Rows from block 9, named by matrix and row number. Rows with one number belong to one channel. Each number is 500 + 25 x the weight over its row's rms, rounded and kept within 0 to 999. All counts start at 0. Numbers have three digits each.
# convs0: first 3x3 conv (model.blocks.9.convs.0.weight, 96x96x3x3), inputs 88-95, a 3x3 kernel for each
# convs1: second 3x3 conv (model.blocks.9.convs.1.weight, 96x96x3x3, transposed), outputs 88-95, a 3x3 kernel for each
convs0.1:468473482493500525480505520503491483486470511508490487483498495469488498524479529450504546510499508528460494427461490481468478496511548506516521538469504474487494486506491520472449495480484505475511524518561528495491
convs1.1:500527484467491487528497539512476523478494491519487502539497462531520473503488543474498498472438472471487530524509476511506519500511485484511491452493504486462520522468501532509516489532505497470492525521481491477509
convs0.2:497488473502461497509549552500483478487527504520568527484521470498494481453491463481500479535532495493510479498509529466486465495485501485532502480513462538513516497522494534501512488506454471461509488551478491500466
convs1.2:510507489499546521507513492549520541516520529504510461499446504496449494497506476491473494486499536480480509498515471474430504441517477522517527564534530470470501489494501495514482508507467484477548514505509460531491
convs0.3:490516500506511512522515504517514496514520453525493502499475524547472445470502490510501459512489502466516570536479467508494513512525492523506519504493493523515496502499493493472479501544465493503514489477515477529555
convs1.3:479513519490500488491480455480503499524531503490507492482481499491505480524522484455511524485534472489472512495466498496478506499492469570491468531538534478466462485531506569519511492502514522491523498481455482500448
convs0.4:505503484466529508515509528506490531518500464497498481518532471496496487476475496486504521511538566470519530506532502521513516488502482463490485485486502502509550500457491524497495512516500516472468500515427503509502
convs1.4:462528521495511536502509470499449496499491493509487503547485493541525557484533494470489452524503447511452510473483506511519485511524503524502462455481524483518512475466533512502514466500466506475531506463465525520526
convs0.5:525475536506522489495483505539507475527515463508445480503513556499468513488446510524513528564494546484458466462478490524493503479476471490481465500488496531477466483527528503502469545480504506525501461488492513526514
convs1.5:486533467462523539498497534515465489517456435479463509540527494454513512474532496507506497494477494531510464486512481484484477481492504549507536494540466510496490497497528484463530491511484487506509489528513503540521
convs0.6:492516487495492490489491485487515462507501510503497509541486463447467544519509478527519486454494493474492498511525530502465491496477515487507535536549512520494508511493519502507488517545475496528515537514448483495477
convs1.6:513475494487478461464497512519533533483494502509516475433525545517452518457539558506503483496499537478465507499463477494526498533518513480454492530502434481495463510512476529523489462511521521493485527471493494452489
convs0.7:510494468472502490520472492465503533536492481491496489513494532495537505466460515554505505512492494508531457496505486498498515504484518470507520549517510510497488494481523477461519482480517509520499531502517484525491
convs1.7:457456483501529477471526515509485522485517518489478536565444511526546541523472587528464510497469492512504468482525483485486507501482506504509495458492525493467500521512511517473517514515485471483537493513497485481498
convs0.8:519489483508490473549522515493478566471505520532531510492511532491495506554529523551474486521470496483519547475531487525481503499540485512529483509533535457551486469502497497499501498482535508509528505479526505493499
convs1.8:506504551476505513459494527519517536469504478530498493543452509509503474523526475469454511494484474493467436497505501487482497537472504499503505470470491486490520505498505493528534515508514516508509442497514478478481
convs0.9:495547535487483523456505492490472463473499530460551491519472458529482502490519486510431520515543488477485486479496466506517522489512475484485523468521463475531498488499491492473510506492510527483474494512522502511482
convs1.9:515464488466464518469484481488521484463489537468506496525475504538481467447461482527515519512494517465548496493505395488442500490466450524513501487452555462504484509504527509523470521490555509487578515532492511534507
convs0.10:520525496465492554506520471498459510487498494524495456437495543497532495490494528467459492497493470508501479488504497485520510502490502486474489476465500518513459460542528511463506477508511545532535492508504516512506
convs1.10:510507471499476489526547504489523511507498478479452492490525501522492503493544475506469486487507541414500489517476494515529502508525520519492514496465513494482514485478495494496500475505526498516505475554501538500531
convs0.11:506495477490522515505521539520496504466511536510520455482526519513446504516467529536510519495512475487466525540486494515476555532478531474481495494524486489543515528540518522483472515486508482516535496491514549452515
convs1.11:525494527507518521535495447517492491474534504489494497488499485465532488468516528485516492527518517510517516479532525462509527499492479427516517471494501493528556487488469481479484495492508493515514470477505470492507
convs0.12:471519477470510504537514507517511539550500526489511456501477538488506505508494455506488447529496468467534528513477469451510502490515543486548487518490513509438525501529495517487500470493510494506506493476521492538488
convs1.12:448494528523505557480482495514478516472475522500486502507496536499492521475487481526529544509492522533561514525482471488493482496492530480500503472519459511526472452485514494485494483484468528474495479515499491483519
convs0.13:519502464499496510484484448499521516474489488496533507448476481465498499495521500521514498529487469507487478486537469514474482495490491545517488509513482461485475502509539520545516534538504495492504472463494502470504
convs1.13:455483525454462496501500532474484527459493530512522515514523498529526463548510522557544497509484502521533489509489519503484517531488488492496536524493516497500513487515502503500506553534507502506460471465489480492518
convs0.14:539497499535513553469489482468502462507480507496505500531480507489470532509523505493541521510493549474500491475497499526462514512492497453472489544540516463526499467501514497489470472481454490513502484507527510492507
convs1.14:552503503518513490509496479524495495521519516503482516457510515471433498533469511524514491473496524520519507464512505529495461474486538540504515534499499493494490533507474451439494525484523500515492473459504497471498
convs0.15:492508470504478499521517552540516483494509494494450486478445492491525471553491476525498492514537476501526459521520529498528500499426508499509519532518457490504504517477453503510499486480484532546496503500491442527462
convs1.15:521486487522490502494499530468482524503494503528506531522473460493493507503455507488505529493495511500530525511463505531488517481503494566484449484501503516505486522486505518488528508519495525483472528485481489499493
convs0.16:513516506477568518491486477521483505479513482507497527474505509522499523510484497520533518531509482472498525491510484533484493510509534523517480489504572476535480507497500495480499475499482519508491518476484492485504
convs1.16:489540527485498469507544511535515488508500489492485551490494510564496555505537519494499512458521510480487504467478515510502500475496498509496477502459524520534469510487508505499457535539470511501499452458501454511504
convs0.17:488511466501515524510499460493521522536531508513515489517470478493516469497487502524461494527524485471548531512505506503503479488502495514505519495514496450508531536512463489472539484509530489480567456548420472531496
convs1.17:508536475524525500507503519459531555416523534536501517489523519498478455446447491501536529487519478519510517507543513470492514423440491504485508514509506494497499483455444486498483505496489532513471521509507534499517
convs0.18:518485546518498477508525497467534568495553546488481493492506511496445481510507487516500524537502504495492451471481486476512494437523504490479501494558447506447503507482496458474491498532489503511483511500510510534495
convs1.18:494539523522496488519515471507491510508477472507465474485479527541476522530522530541528559474512498473475498510488500509469499512518499488510512478495511502519495532419518532510514530525490531488511533511472493524521
convs0.19:515525513518514503492544493498511479505519469503494539461508536528529508547508469512495553511479520494459464498476518466516510529532492488486513483493488415517509499488467474457510471522486502550528523503528523459458
convs1.19:557486487487495508512544554508435508493474486431438462500497512481551515532557512504464524515529521540551487481487470490503500511478526535476515483521527485490496501529515508503526498443514509554526497521440523521536
convs0.20:515527521535487485524464462520535513504488501434499496509492482486522471468502510484485479476512548542496502535495486532503497480511503522532524513494476505491499509518500535511511479501507474502495499443471517472529
convs1.20:459512504514521487507474492516512524512530501513494486476535485476486507491498472519502487488507485543484505491514537512497524501502482546545471527497497542522507458482481432487491522494489506510476458494535460504456
convs0.21:481490510475498474509502470533488497489503479505513496461462482523500491461508519512535573497531537512486532468527503485505488496507491479477497537526474458502478502536490515494531494517499493467489481514550550499524
convs1.21:484506488505480532495486497517501511540463507564549519522491487508492511529545523482515477515486494530533518521484528472506511458540505515526479521497472496450522495519452520480503509454494489512477508493467526505481
convs0.22:480487514486522493507531486527498482524477465482480497495475464493532543512549438489493482494473465498513525492523473519530478514476519441535537483566487476533483471557493482498478481471461520467495485479489478486495
convs1.22:523451485516538499512530471482519527544538507503493471500491527529485508522496480477455501509469512507521522440510499530509531499522546503565486499478452562512456516525495521504507573462496512513535532531579551491500
convs0.23:498507469526496501489477476542518461460510496466506490462493522464532488530535491505519473472545452509501512493487556509462519498543551469488496438525468481568525443534475481540480485511519461478498479498495518489488
convs1.23:489495502506526509496490482505523444505495503503522516518495532454490476482472488498475479501477517521514481474499501508522489548479482423415522493492502532489511517519491514502487520503499478564502529518530489512541
convs0.24:455503472472495512486493487503528523508520525485463478504466460481486466504515487470513486511509532479527539475491461495545466508457494529509467520494495467505464464541495485458458521449513494510568511510515552542518
convs1.24:506457470532457535516494548480492502461492521480475498507486504464514477507489470521482514509490497474552474519516507521517535491513510543535535512517527503558498463475497510511499499490510500471516506483497494528512
convs0.25:488488523459473498476483465509505475521491522522457478536456492534532509501515521487508511448501515486532526498510506508511522520503512488502524492525484459487537509484512533508502519480491507547516514462503497462507
convs1.25:475479524457503516496524520510546510527509506518509512485510488514519487530510482489498455493500484509538531500427495491467501496451519494482495453508509527513480522508519476482504476483477499519482482506514495500479
convs0.26:509524514469496470526482475463506510464534491511483474487503506533472497494476493512463457495515475518509524506525505490495499490517481533499501507509472493512532535493520478467504474518507500522504545482469489503489
convs1.26:495474511508450453507500512510499522507495498443530440512532534541550487499518479491473536518485499470493485512457483504495491523492488498489493511515496508537513481500489550496479533458506500535494493491490506514528
convs0.27:495509510499546511486516498491507539526512507474547485512531490505479523475482502510495459484519516456486481497492497492475503494495506508554520503489469488503476502458505471474517504465535483501544472529451484504507
convs1.27:497509543559463541482484509502507523478506461494521530469477530486540488504509475486486513475513481464454453539488474501509535474511531467498539516500511505538517506497499502492529504500560517500512515501491491519502
convs0.28:459489502493507461459488515515539486532512530486512550468544511495501559496515524474492470513490439487475516488514462526491527479481536517531483479484492476514533467463509460478507475497503502507485500490524498480499
convs1.28:477453493516481473502515524509495494497500513511520555509519492484459474451469465542501527473517447489476479523500542529465472474457505495516542472514459451546469476497527451478482526477487496498516506462483493516527
convs0.29:496497471500456491553500513452509490499455502490536478535529470495476451457472509468568502491527477492476500496466464476478445504486482509474494481480480535500518526480569485554529514499505450509498467534482511555555
convs1.29:509530496478497555497491458505496485475471477514454484505476522514524472537509524505504502472480531500553538509532500572503505503463518517499513495504444521516505481496524459473474472457493512481478509489469504488489
convs0.30:487497518463493496522518486438510532469458515452480472546500471520506525506538508517514501515532510529503509521474481512485434516515475511520518506513543515496514499508475459517476503493516477498531505455513500497481
convs1.30:490480529444518517477466508482504472489481487503507489508506535526489521510524495540534507504455493522495504493519503510461526477499477478480466438471492429486483489494478512554506478549516447471486466479484573503476
convs0.31:472493490527527481528491484487523502491505481516483478512531516453493493519506524445462519524540487478496469480511481502498492517508510517504484474490490503505502491535485499430458507497503557492509510524463537486465
convs1.31:483446461559489468487470496464505482450537459449513496492494487472489508527464462510513503519497470524473513492506490503501476492507513464537481588522522482518462486482474524497510523524513520509499465484469518490493
convs0.32:502482528468496497508474518520502487520495506488464438528480524491523467507456449495509533493529502508483491547552498514472513473482510485519490539533437506486513488511509519484464471529522517471480486473473547483471
convs1.32:493463483488500465507527521514513503517492507495504467527517458504512532504511500518533500524534536529518474501510527472537479521498528498462482473524472546485458528519522510537492497463464544482542532508472501510512
convs0.33:546543511513493498495544496452470492469486496500518480509511498515500541504517529472502510506492494517536457502498503507483530551482538491521434513439489433482502532479475539497477474512476483492481516474503517492542
convs1.33:479473527503538520488451528499492482517473482506468477493481489570494512522477474509517536497543543523503467502507509538482534507493519475467547463524520455503494494487475465489523448511503492494488501474520494505520
convs0.34:524470485500504504538507462502493468473516496478481487500517536466446451539508470534534530494517496495534490504483486520483502454525480511508486465488504512461509481497518519488481529485514510460514452473517505508514
convs1.34:466469498466483466481470453488448493477443497549470456501508534474483504489495474503463502481515537484507505500487452479485478468540513511527496516470475542496520508520521492536494499486476509537475510499496530514521
convs0.35:509501459467525493521494495499493504516492498526481497516504518511476501456492471489504474533517527471549514525484530510532483438482502512499532533523462486546547550558459505516468500500506492531441460499524493533487
convs1.35:503531500493485517437496497522494524542497522500478510496545468495516487565487512497517499504547481517484554497475476505475456503484479463477533446445502494473510491449515486543476481434461487453526531540481500495448
convs0.36:466499466507495516480502499521464479514462463504483509471461535532492457482515503474518481479492530500479517520511504527511510496480472452497543462534503524497499519485482501491483503497473534500493457514456503505471
convs1.36:552516494499471489495491530477496499456485516509510539506465486466480533475523488470472492513539509470481499496514525476526530497485527499500532534512525482437479505460474516453513508531495500495492479499514479559517
convs0.37:525457557513497565421436469497485451456475471509479494546478521475500481488528508491482438464507494499483555535528525473513508465518513519529506547562476486504506474487466485446502498523500517496515533503505553532499
convs1.37:518514523515494476546523534499469533495455540523504492499489515502493494504488489506449524472503541491488527496489524474517531516491509525503484487503507506559503452515509477502455532521490530540519443485510477465506
convs0.38:508511534514493484547485534519524510502467506487469494482447454459454479493503463525531464467494487492530500497535501509498490476524490480527471546465488506457502490509514510542534491524514471474497435487501489483467
convs1.38:514527507494532523495456511535524538544525550481468535509469525465491501467480482484521505484502521497469507544478483540538496532519526508453491528507508501527492495442467473481486424476459495522508479503489507488504
convs0.39:466470500553464505491494476452541490514496460454479530514493538464468468528492497537491527509498517489492535473476469511525481492504497504529492488525512495506468457504478505494499532518482506505466511497486522447497
convs1.39:527510519503520476521498492493494419504469478503487512523466524497486508519543478546509521534523490486491510510520510511510549460468534462504468516530508475425464487482506486478500506455461489467501502504510523500480
convs0.40:498506497476472472556528513510537481488451511472503539485507497527504511485508484510511488449472484516463500503487532477478520464487525491473508498529502518505439503489534519521521497505507556490463482521500524509488
convs1.40:506442510461556467523500511503500508453507479479484489467503497495519511525511456503502482468527485488491488495480471542507470504513503522453479529500474479517541514507508456500487499451472497513541485480492514501528
convs0.41:501499490500516499495519477466481520490474494493520505504480439495486504498519466503491473543497481469506477496499508501500500482502509547495504482474457468471493529533471516502502510464527463449444496508497490533520
convs1.41:538495516475474468488515506491475503503541525528505498448526512482522476502496552484496492480485483490507508507533515523475495506497506465499476493514472516523498476497509461502516536486495496530469477493554516514523
convs0.42:504504520450495506523524473483519517522502475503514494554565480494518514458556551529519496451454535521503515500441461514515482455482522495483482509491525492460482505489511474489541501485513520521529521530500487503463
convs1.42:472534481479440514498475497464517482491512502435451500471504505535509499503488459491491507536452464516504432484482536453497514503460524498512463500459490518508524489490469505491472512504473512516475477482513514507469
convs0.43:499479513470533507498446503536534534499495452495546518503522471539511492477480491517501462504532523519491506503473514503485511498501454552520513514477509512492475532533459556540472514486501494516460480461474466489558
convs1.43:470499506543502481516484483530501516488499477487503485525530478473490480530520513514493514490476497516518460535515509513515463495501524503483499526448517510484448529485499501479473526508532518504507520494510510499498
convs0.44:497463524510488448510493481482497517521508444507527505503543483491513480500457483498508456538510495531459479541503459515518509484479519519548445508468536468484459518484486502481534499519469507483481489469504538488523
convs1.44:479495516492486504472481506524517522525510542519505496457480529495465556511497522543481512464485513498535498530530483540502485537481487494465536467507489481486475488511505526470479552555525508502486490525531488529546
convs0.45:512529520466489533523444534490502516507485502533493480517514492502569484462502529473474546510515481464509505519495539509501530497440507523484499478497467484522517513498499475543443496460497494467514551497468512535412
convs1.45:482525530483487462491490497539543511519514489504492490492507489529513495526535519462490466528493497496480464465512478481485487457537483465493518473508520502490526501527497522529491516540470482479473441435478491482434
convs0.46:512511476476507432500477485502508454479523516494477500508512494525466507490512494491497516479475505480514508483462569514498507447548466506481503516513471480494526519511459502503512471492485516524495481489473450478549
convs1.46:490481496498507504513448466474503489520541515505556515493495511499525489514474468497463487494510505482510454493506496525465506483505507498535490508494549497524499497530540490517528508493524507510486488496550473469475
convs0.47:530504495526467489467504451456466480517518502485519527467500510506504519496507464538515556537471499501509480532494540494537507500477497519485481487464469512539495506531533500517505487475510512510456477534555502478522
convs1.47:482468565529526516520520494533474463463486497497501525498465508506489509506525548492471501505520516484533526524456472485508489500523500500521523519513480514527488510492521495502474485481491511478473538458518481488491
convs0.48:525503474495493451475519524497506531479489469471465485466475494461468462481515528532514484510534499478493517479511478511510481521461523515476471517491536506502471487530491466512538487489487492498467433458492522484518
convs1.48:535477495504534499464476487465484543486467493486520484445482489505447466476517514506547501549526484520510505466470489477457500499449489496524524540537499506485502533510489507455519525498487503530522512504530515467520
convs0.49:520492504522492453526491500498531534449483498477492466515463567520503496467451466504507515479509454439469498518511473503454475446464514471522509544508464547478468489461452515489477502464471491517470531517514504508504
convs1.49:479450462494520440471495479516500520529494480515480478458488489498512522459514543523483491473486484463516511529566488511520490515478532489486510498485487485491498484513521506525491482527566448496507490513553521527511
convs0.50:497497456523522493538502513503513478498455487467502470484514522504480494545524476483472462468499501502552485496539479484468460479478469502516495521544505517430505498498497524510493484498494514446497509459479489491524
convs1.50:499542502507502518512464532538497501458540485504518523527474529515474467479503474492494522479513514506490525544483532493502528511532489508515496514521522476481532551495482526498496484505499469455529492488498512531447
convs0.51:489493479543508453489539455503466452506525480493478540488479517505505495465524497491507507476491529512469534516511526520465507487533496538468488490492489465472516531472481496501525494507483512513488498513498481482493
convs1.51:532456478481504519499496486521486495537520476511519505531537517515537511487526493505456464479483517507478485435467471469507451473493507482507513504520536496552497533509503481492556494524500511491502522510480500521538
convs0.52:547461510525510523480500464495515508493492461483546503513512463500475511526497511513520506493514503501505489513533524474472507501508452505490518490439479477494504526502485477472481511541507506553454482452483495550486
convs1.52:461498519508494511448483480520486514536508528523489449475533519423537554513485448512502504508524501507527476485505510461498535482524530497504500503488463503484498491481489477468510500509501451481512474528557464501517
convs0.53:488511520462476454502540475544510509489497443497541475487522510504467516520526483465460498514454505499503518463483510491465500483527520467488504490518472515542491485511496503518472490509512487519484523522550497511435
convs1.53:539498506465494517484529482501466503508525517493467454523439483489524540494491470503500469517518530502508465551546488510506512472519494499528530484504481546451505525493546502545536524534517489453482489482441502517466
convs0.54:531495502523513463431474513522570515506539486474519453474504530491505507508474488550470490508496531495473467438529515446464514487513539492500519504490482477519507528496461504517488511554539503546481535518476460476525
convs1.54:514470512533521498486509488512501451514490430490448477519507531500504513502528509494489540530463511480473512520523468480497476518497489470501492503480497552493482496545502513521474480554499473460475503451515516572517
convs0.55:524463478551507464562519498491482505494555504488500526474494515537466517520480496496518467472512469506492475535493486481498531529473509492511485541456500526513516451515508434537546515527531474511516452508516472506493
convs1.55:510522498484540489495507467481515543491508508489474494524509505501541524504509560504474482497511482538532497482492447493497517525468486495490517489506495492484497491481500494471465442474498465479473496454485495443500
convs0.56:494485462514514452453465505471511535505492471482492516451473499474485457473485517528471470498490550521519481514523487514520460467499483489484506513483491495511480513517499456488500509562478544487476523496491504498474
convs1.56:486534507503506490475514490465473483503504495521522490462496517522484487458463522493477513526535496554515454525508519478510456512514497502501508505529530453520520438496462489472498493530535556505490500540513477491464
convs0.57:527508487526532467457517475470492511538506513475502495500497519502469462504499502480513480526510522470485495516500550484475498483512534491494497491530533491462472503468488474477483516502511514508491553502528512491529
convs1.57:484520511486486511497509535508518521505531520485483482540518522446446505454472457508520530493524480548537541517485567468513503507512518512531483500496497490496508482451477511500452509535510525471514481484526485490444
convs0.58:486463441539457507512468489474512538511524477489499467483514467538535493495482477470473508475467512548473519510482470506467529521490514451491486501498507488467483505482524472487476480517496501466479490520483471481469
convs1.58:503479491512490480473479452491486516495467489471539496537480511509478474511486482514495468507496493465455533499514506516555488520507539507540509505540465485516527532509478504509503472481494482481507497502505524487510
convs0.59:499491488513509534474426514500509498524530527519478541490504483499519503520528463510550498506502517458517511547500433529504489482458507475493488492528491458485497509557500506504441514502489506509506499501488519469475
convs1.59:543506453493504487480488534540543515534496548467516530494547488451483555525506543521482511494489485499504510462504497489530547470526494511509488521504459471531497581482478485499483510517479518485460507465483551472523
convs0.60:500534514504443515547461466502529492568532436486528465496520420451530575495489526496518486503479511540479493474474512460498472538499487493501535500515509474526507487457456514486461455481497502490486520557422491494555
convs1.60:531506554449464516487533469504519507501509520503522564525462503537535491508527499510492515501520504557547501472491525471470482492500515481545509507494480499510531529489500499500539460501535487493479492473484512515454
convs0.61:445523523532525497471469504516526527504510482496469462499508492472489513532533463480474458511529494527473498459477497500518471497485500547489494461443537516480524518512479454528487473526500513488451520544528461545505
convs1.61:472443489473462520498507444468535505481483520550534515495522496505501512541518536542504485484497499483486476508486511550506473469493492488486492452461464544519501508544477492488493526530544497496510480499526501513475
convs0.62:495451498482489540517512500516486490506488485486480497504529501541478546550498496510534501508509490486478482527505493493547495508468513551490457499488521520488477522509497470523534500515511504531475530475499470499481
convs1.62:484491527514511471520539467467504518493502486481475538455490477513503514542514478495510515478454484478489499449501516484482494549505485493505468508451543481512534517543526489493498455502461495476518528503459534518438
convs0.63:521512536509532461510471501518531529490489515506477497487501468521488487501526467519457510497500506469487510512519518495512488506530471475456479502510540496450496503504499520510449483525521503493489487518480489472494
convs1.63:481482491469459477484512524530530509570520496524524504514487457470453429483509467472486441491460501545512500550463479513520458505485449517511507513501540504475533500505503486507518473469486535531497508514508489493499
convs0.64:474476481468513508485512468448519529452517478524478457479455547458511496477455471485489494485523498489519486544520477455529464537477495510506489525525474466494538527497482438451515495517508451484520520494518477510514
convs1.64:490549501515517503489524480524528522484506463468520507513490515501501480461512458498466500500472488505506522471444514485432490484495481473458524499482499510522505508524486475572524459516504483498489493517531494502527
convs0.65:499517529464450526483500503547469529464491488479479484513501506502536513486495524491500541491459575472502493530500494518486528517528488496492493453446498480502486491487518468492541483468478498454490530510479529466483
convs1.65:486532557492534471495489505517473499477478486475501529489474450505522495530491548462482493427499523516469467530489483514515482480510482525482427541553547543544501513475520518505474507464503454491490498495513491503490
convs0.66:525486495481459507514522469527534506521501488533484498457514502477491493514467493491507531530492433487471482449514546501534493491552485554531478497488477495547520518489521522479478505486518533472493523505497509522503
convs1.66:539501466513497457534531502475519481502514491483500470502487510465516538463515510508513462497546524529547502482494486508491501522490512458529504463481480537509469540506491526477482529512500512466490517493506504498535
convs0.67:458476502504488487483470514490534514523505529526532521483521512513508471468514490472476462543466501516459475460513481486512449454513525516520478532482492460499453514543488528516516506495519495474459482483503488501490
convs1.67:544516503532539541532538518515504506513481512501503503504529460480551543493527511505533498473507497485522508497504511459527487512505455535503512484494515513451482526498498524484514500474508503508540514505529503485494
convs0.68:485517514482491497487485456506481457524463499492504518514500496514507502470502479522495515490494533451491516468471478476536491481529477477475470481467473532476484456494502447457465500474505464510504513486454482510539
convs1.68:506515517481494477523544506490525490513506498517508523506521468500518520473509504478508521486529487491510501549556488526468479526522499486474523527500536505517489441466521514485470496492500483536492505535501482515511
convs0.69:478496513509507476494506472497494517506488533473501517495537539498464514472496487487499519491493528512518510514538491519519494490475540497489523505511471489485544522483513511498472497495480479486477541495487526500520
convs1.69:512522483508486462494496470484528436469487481480512509526476432504476477550526524508474486492497537548429516477495520510474464481505537535543508484501496469548500515488498511489506527469540518473497500515504524532470
convs0.70:498521493479469516507520498544499464510515500510486448507506453497573515522539494529469479501455524521480514524463521493513489486511483481484486483509487503486484515491539523513514469518493502444510455509491461516476
convs1.70:461501508513503497510533505536522481475483459514499471564518499491474553511474537544491452501484515502506517492527497499509507506460518503528561544518525521492496511497519543511519540504500505462466506471481519475482
convs0.71:526526535477456502461491490505506527525477501504503452480491493527457457480443509502503475508512533506486513512449478499482499482524511482459497542516502487511533504486465528520533493492509477472503488464495472487501
convs1.71:461536543489519556496504510492497527511530511520474465499520504480512484481501506464534568506503479511483504484494510438499521487486513529498544502492450518472475484506546542549491517497538513509487476519494487467504
convs0.72:504532491520498549481494523534507523458530484470504552501502488473491478457519441470480489471508514520534517478517518476535515510560497489535486422503523469496506474555528467527494488474486516460512494495493507450474
convs1.72:491495515510553514525529516506527484502505514558523500498515516485480497483508510510516486507482498504523486518531576535526517552517470483451471520535455512499490509533504483523520500478532478495501506486475476543523
convs0.73:502555507509496556486508564492517508471495520521509490502521491491439549478529482471498467495525479533492487494508481505443498523526529502486504551465560463448522464486523469501501501493521506501504488513511497558523
convs1.73:481526497494487479477538501531474495518538465487476489496489495513539485501509560503512495503484475492529488482527507501475458488515499534499526504440500525508480473557502506477524523513505514491454536447494484512491
convs0.74:493497497506493496505523479486525537504506476495496477479482451518523540521496560470487482513474487493485492497484495509512462518506511490504498471529517487530503488477519477496545499458496494501505496482449497487499
convs1.74:527518513493521525484451466513555540490473499528465455494513500532504485484548497514475460516495495505469526474540518481532515515507499508482538502507509517488511488505498530507565500524513533517504483476507531475504
convs0.75:458480515482505495546519537543515548537501470476456481507500504538502467503509509531504517503490486474505487484491550525522516469491526465461507531570460482525505504461465515494460505503512487500511527514512582533494
convs1.75:488516491501486511507480491499514523489501513473475484470528537516524531478545485466472512476481479460481500501486497518507533498531510451509454429433490533495456490532536486499475492489482506447502506511493517512496
convs0.76:562537475494483457462464481500514542486544437507479494488467493454525501508457528456462481501506513473495504498545518482523514491492478570569518549513476490535463495496488494490425553501551530508520556515507489506506
convs1.76:528490503481527491462501476519517517486519424481518505475511533492492484513466487482512467454477479476483553464477493487467474478465520536490460525443483522519495476472498430475511518494493512507510473486447494406471
convs0.77:497489508500489500500512561557473521463483535481490488456502493501502519524498524511501514510505507488512467503546526476512533482535521498514533493473477486496512543503520471540544446495509488487483510473460561474473
convs1.77:480453538471493491512446456482468470482501491508494510524510475470475516477490495469449491519498483461516493487530511510465492493485484487518552506470506492498523528499532501487510527472461546510536520502538509466441
convs0.78:495469511509498492498514451498497504480493484499468512511511463501579474477458465516504539499510482492515524504481509507490463556483464505517505446522496480453508465544507496490498451474479505511544509469476478486538
convs1.78:520474461460437463527541496552521500481478475489519476499502502462476505508502486480479498500511513530544502528493488502469502518536516449493525470521516546546523505530513501502483492477440536527490490482483510522529
convs0.79:506504518511478540478458488508507531466530494501492489489493503472514500504501502499501494490536505560508527458491512507500521503505467477503479546514549499470514533532498519484503506558484466510480448530466474517488
convs1.79:487513450526490503530508520464500490494482522527542526462495522477460520483478481485527509536533469475472484471568534488544486443481455514530497494473496509503523476444511493467461497500538508495464478505503502440475
convs0.80:486535535510503510505509518465527517531474525525477515488547547499508527522453499478502491479494490538531443474468521473479486460483506484474505499443486511519506491491558463501501511498468495476496454476504499497502
convs1.80:504522495533475472506483487519503536499501537527479494492476538504480503479433473474502475501487441463505483470513496513517484534514457454470504465500519487464497459485496512540523494507542470524477510528523464541524
convs0.81:524550483513468464517500476501535456499504496510501485501569523518485484491493522524500499520546489486483504458515479486530491463460488513517492554504471472509531506535503557536508522493502540494488484492488511466482
convs1.81:540480434470495508508556484498551506479511470575547509443525536522530474458491519504556495502514521494478536462483527428499471499517537548524555485500509490486485517502505496477486494507481534531546503566513434480520
convs0.82:424519515482490474502490534524507530493477535506528486468495471538532481514508467495473468491478492496517526443515522454440530521496519497559507507537516506482476533484506516557501525495526544489480467471467475487464
convs1.82:497550494513497517519503496502498487482483503502494489535559465498498507483525508487536518508478526491490483483476514522496461499522487494490541429463453472477483481480516474507485466485484522494497467505519469482503
convs0.83:520534460486464524496480495481508482496507495515537502522555476495498554507480487583526486494486457498509509484508512462478505464530514523483443500519472480482478537534499487575473535496494530554505505560521528469461
convs1.83:537537506499523526488553490498484469490517467454480500518470509524521468474494510522472481550538474472484485467497468486484465517533457487550463483519478464490480452486473460468448529477471498516450475486504512536476
convs0.84:517477534500500478448489540469497519513509490486492493513514502456460477457473471491483478469460477505524512482506476481464471514500518494522519528542521509439458469463474485490495471508463500518537499461490497518491
convs1.84:476501501479475535460533480510505525502472538482478507479528495505501471452499500465457472510495544467488520446467497528465467490490475495495512504509498492467459500490494513519488477503510506524491449467480483492503
convs0.85:466479447486520545540529485533544531543539489514461462502474436547501479485510461526550525507491455492525448463503476516520487500537529537497491488472465573556493500491489541510515517490512499486503510511534495508528
convs1.85:574570524497542514519481486488472459486494489505495515488515476462493472472475481491523520470509539483516477507478461534527499535508523519548490481493466479488538506541501511536503488510518469503480495505501482506517
convs0.86:520498469515493529485481473517513510515507504484536513505518496483511519490495538482491518556491511493488500498474478466507506524541492505473526469513492533468479492473498465463498482501541468481457450456471494481458
convs1.86:470484530476475519559500536513514512512473506531517567500475461485543506553499523548510495559557543566508552520544487480502494503547492496538507483516506496477543495480507492525544519490496502491473525490469500490517
convs0.87:474522505497480502482464476487484481476430477503540473512489503522554505490457506502487493480487480495514503500519489497462451526488485510510513498517491510460458455506465534504488510496529482482523490493511493526504
convs1.87:512491527481486508508493481476468479524507521510521472462461477508565537522561475522448495486465495485515521524461512506495487484459473500481481520525501517518501534545515474492515499481430493527493556482511530468515
convs0.88:468523514487462498463543535556511475542507487513500471489502496491449444521521508537532504506542491489490529508465477538473528538513491473473493457461505542449503477503473500507506486495507477490500529516505511508472
convs1.88:512518498513504546506491477525532501524495465500482486505492494490507466504519535492506478464512468502510521484518508534504483472526533518463528496500473492517474491518501505489497499506519536452462536469454503470487
convs0.89:496506435543491486525466500463515503476544485496530508490505494509476542466490521523488514489487481475487492492500448542502486489479490511516514521490545489490486510510504497458462490476517516530508492503522500513524
convs1.89:522525527489522498465517503524509523512509492532470474432499479491483498510470474508508499518512467527475516492527497478555540496541498518453456502478462482502523518487512499504496477566504520545480492476488492472448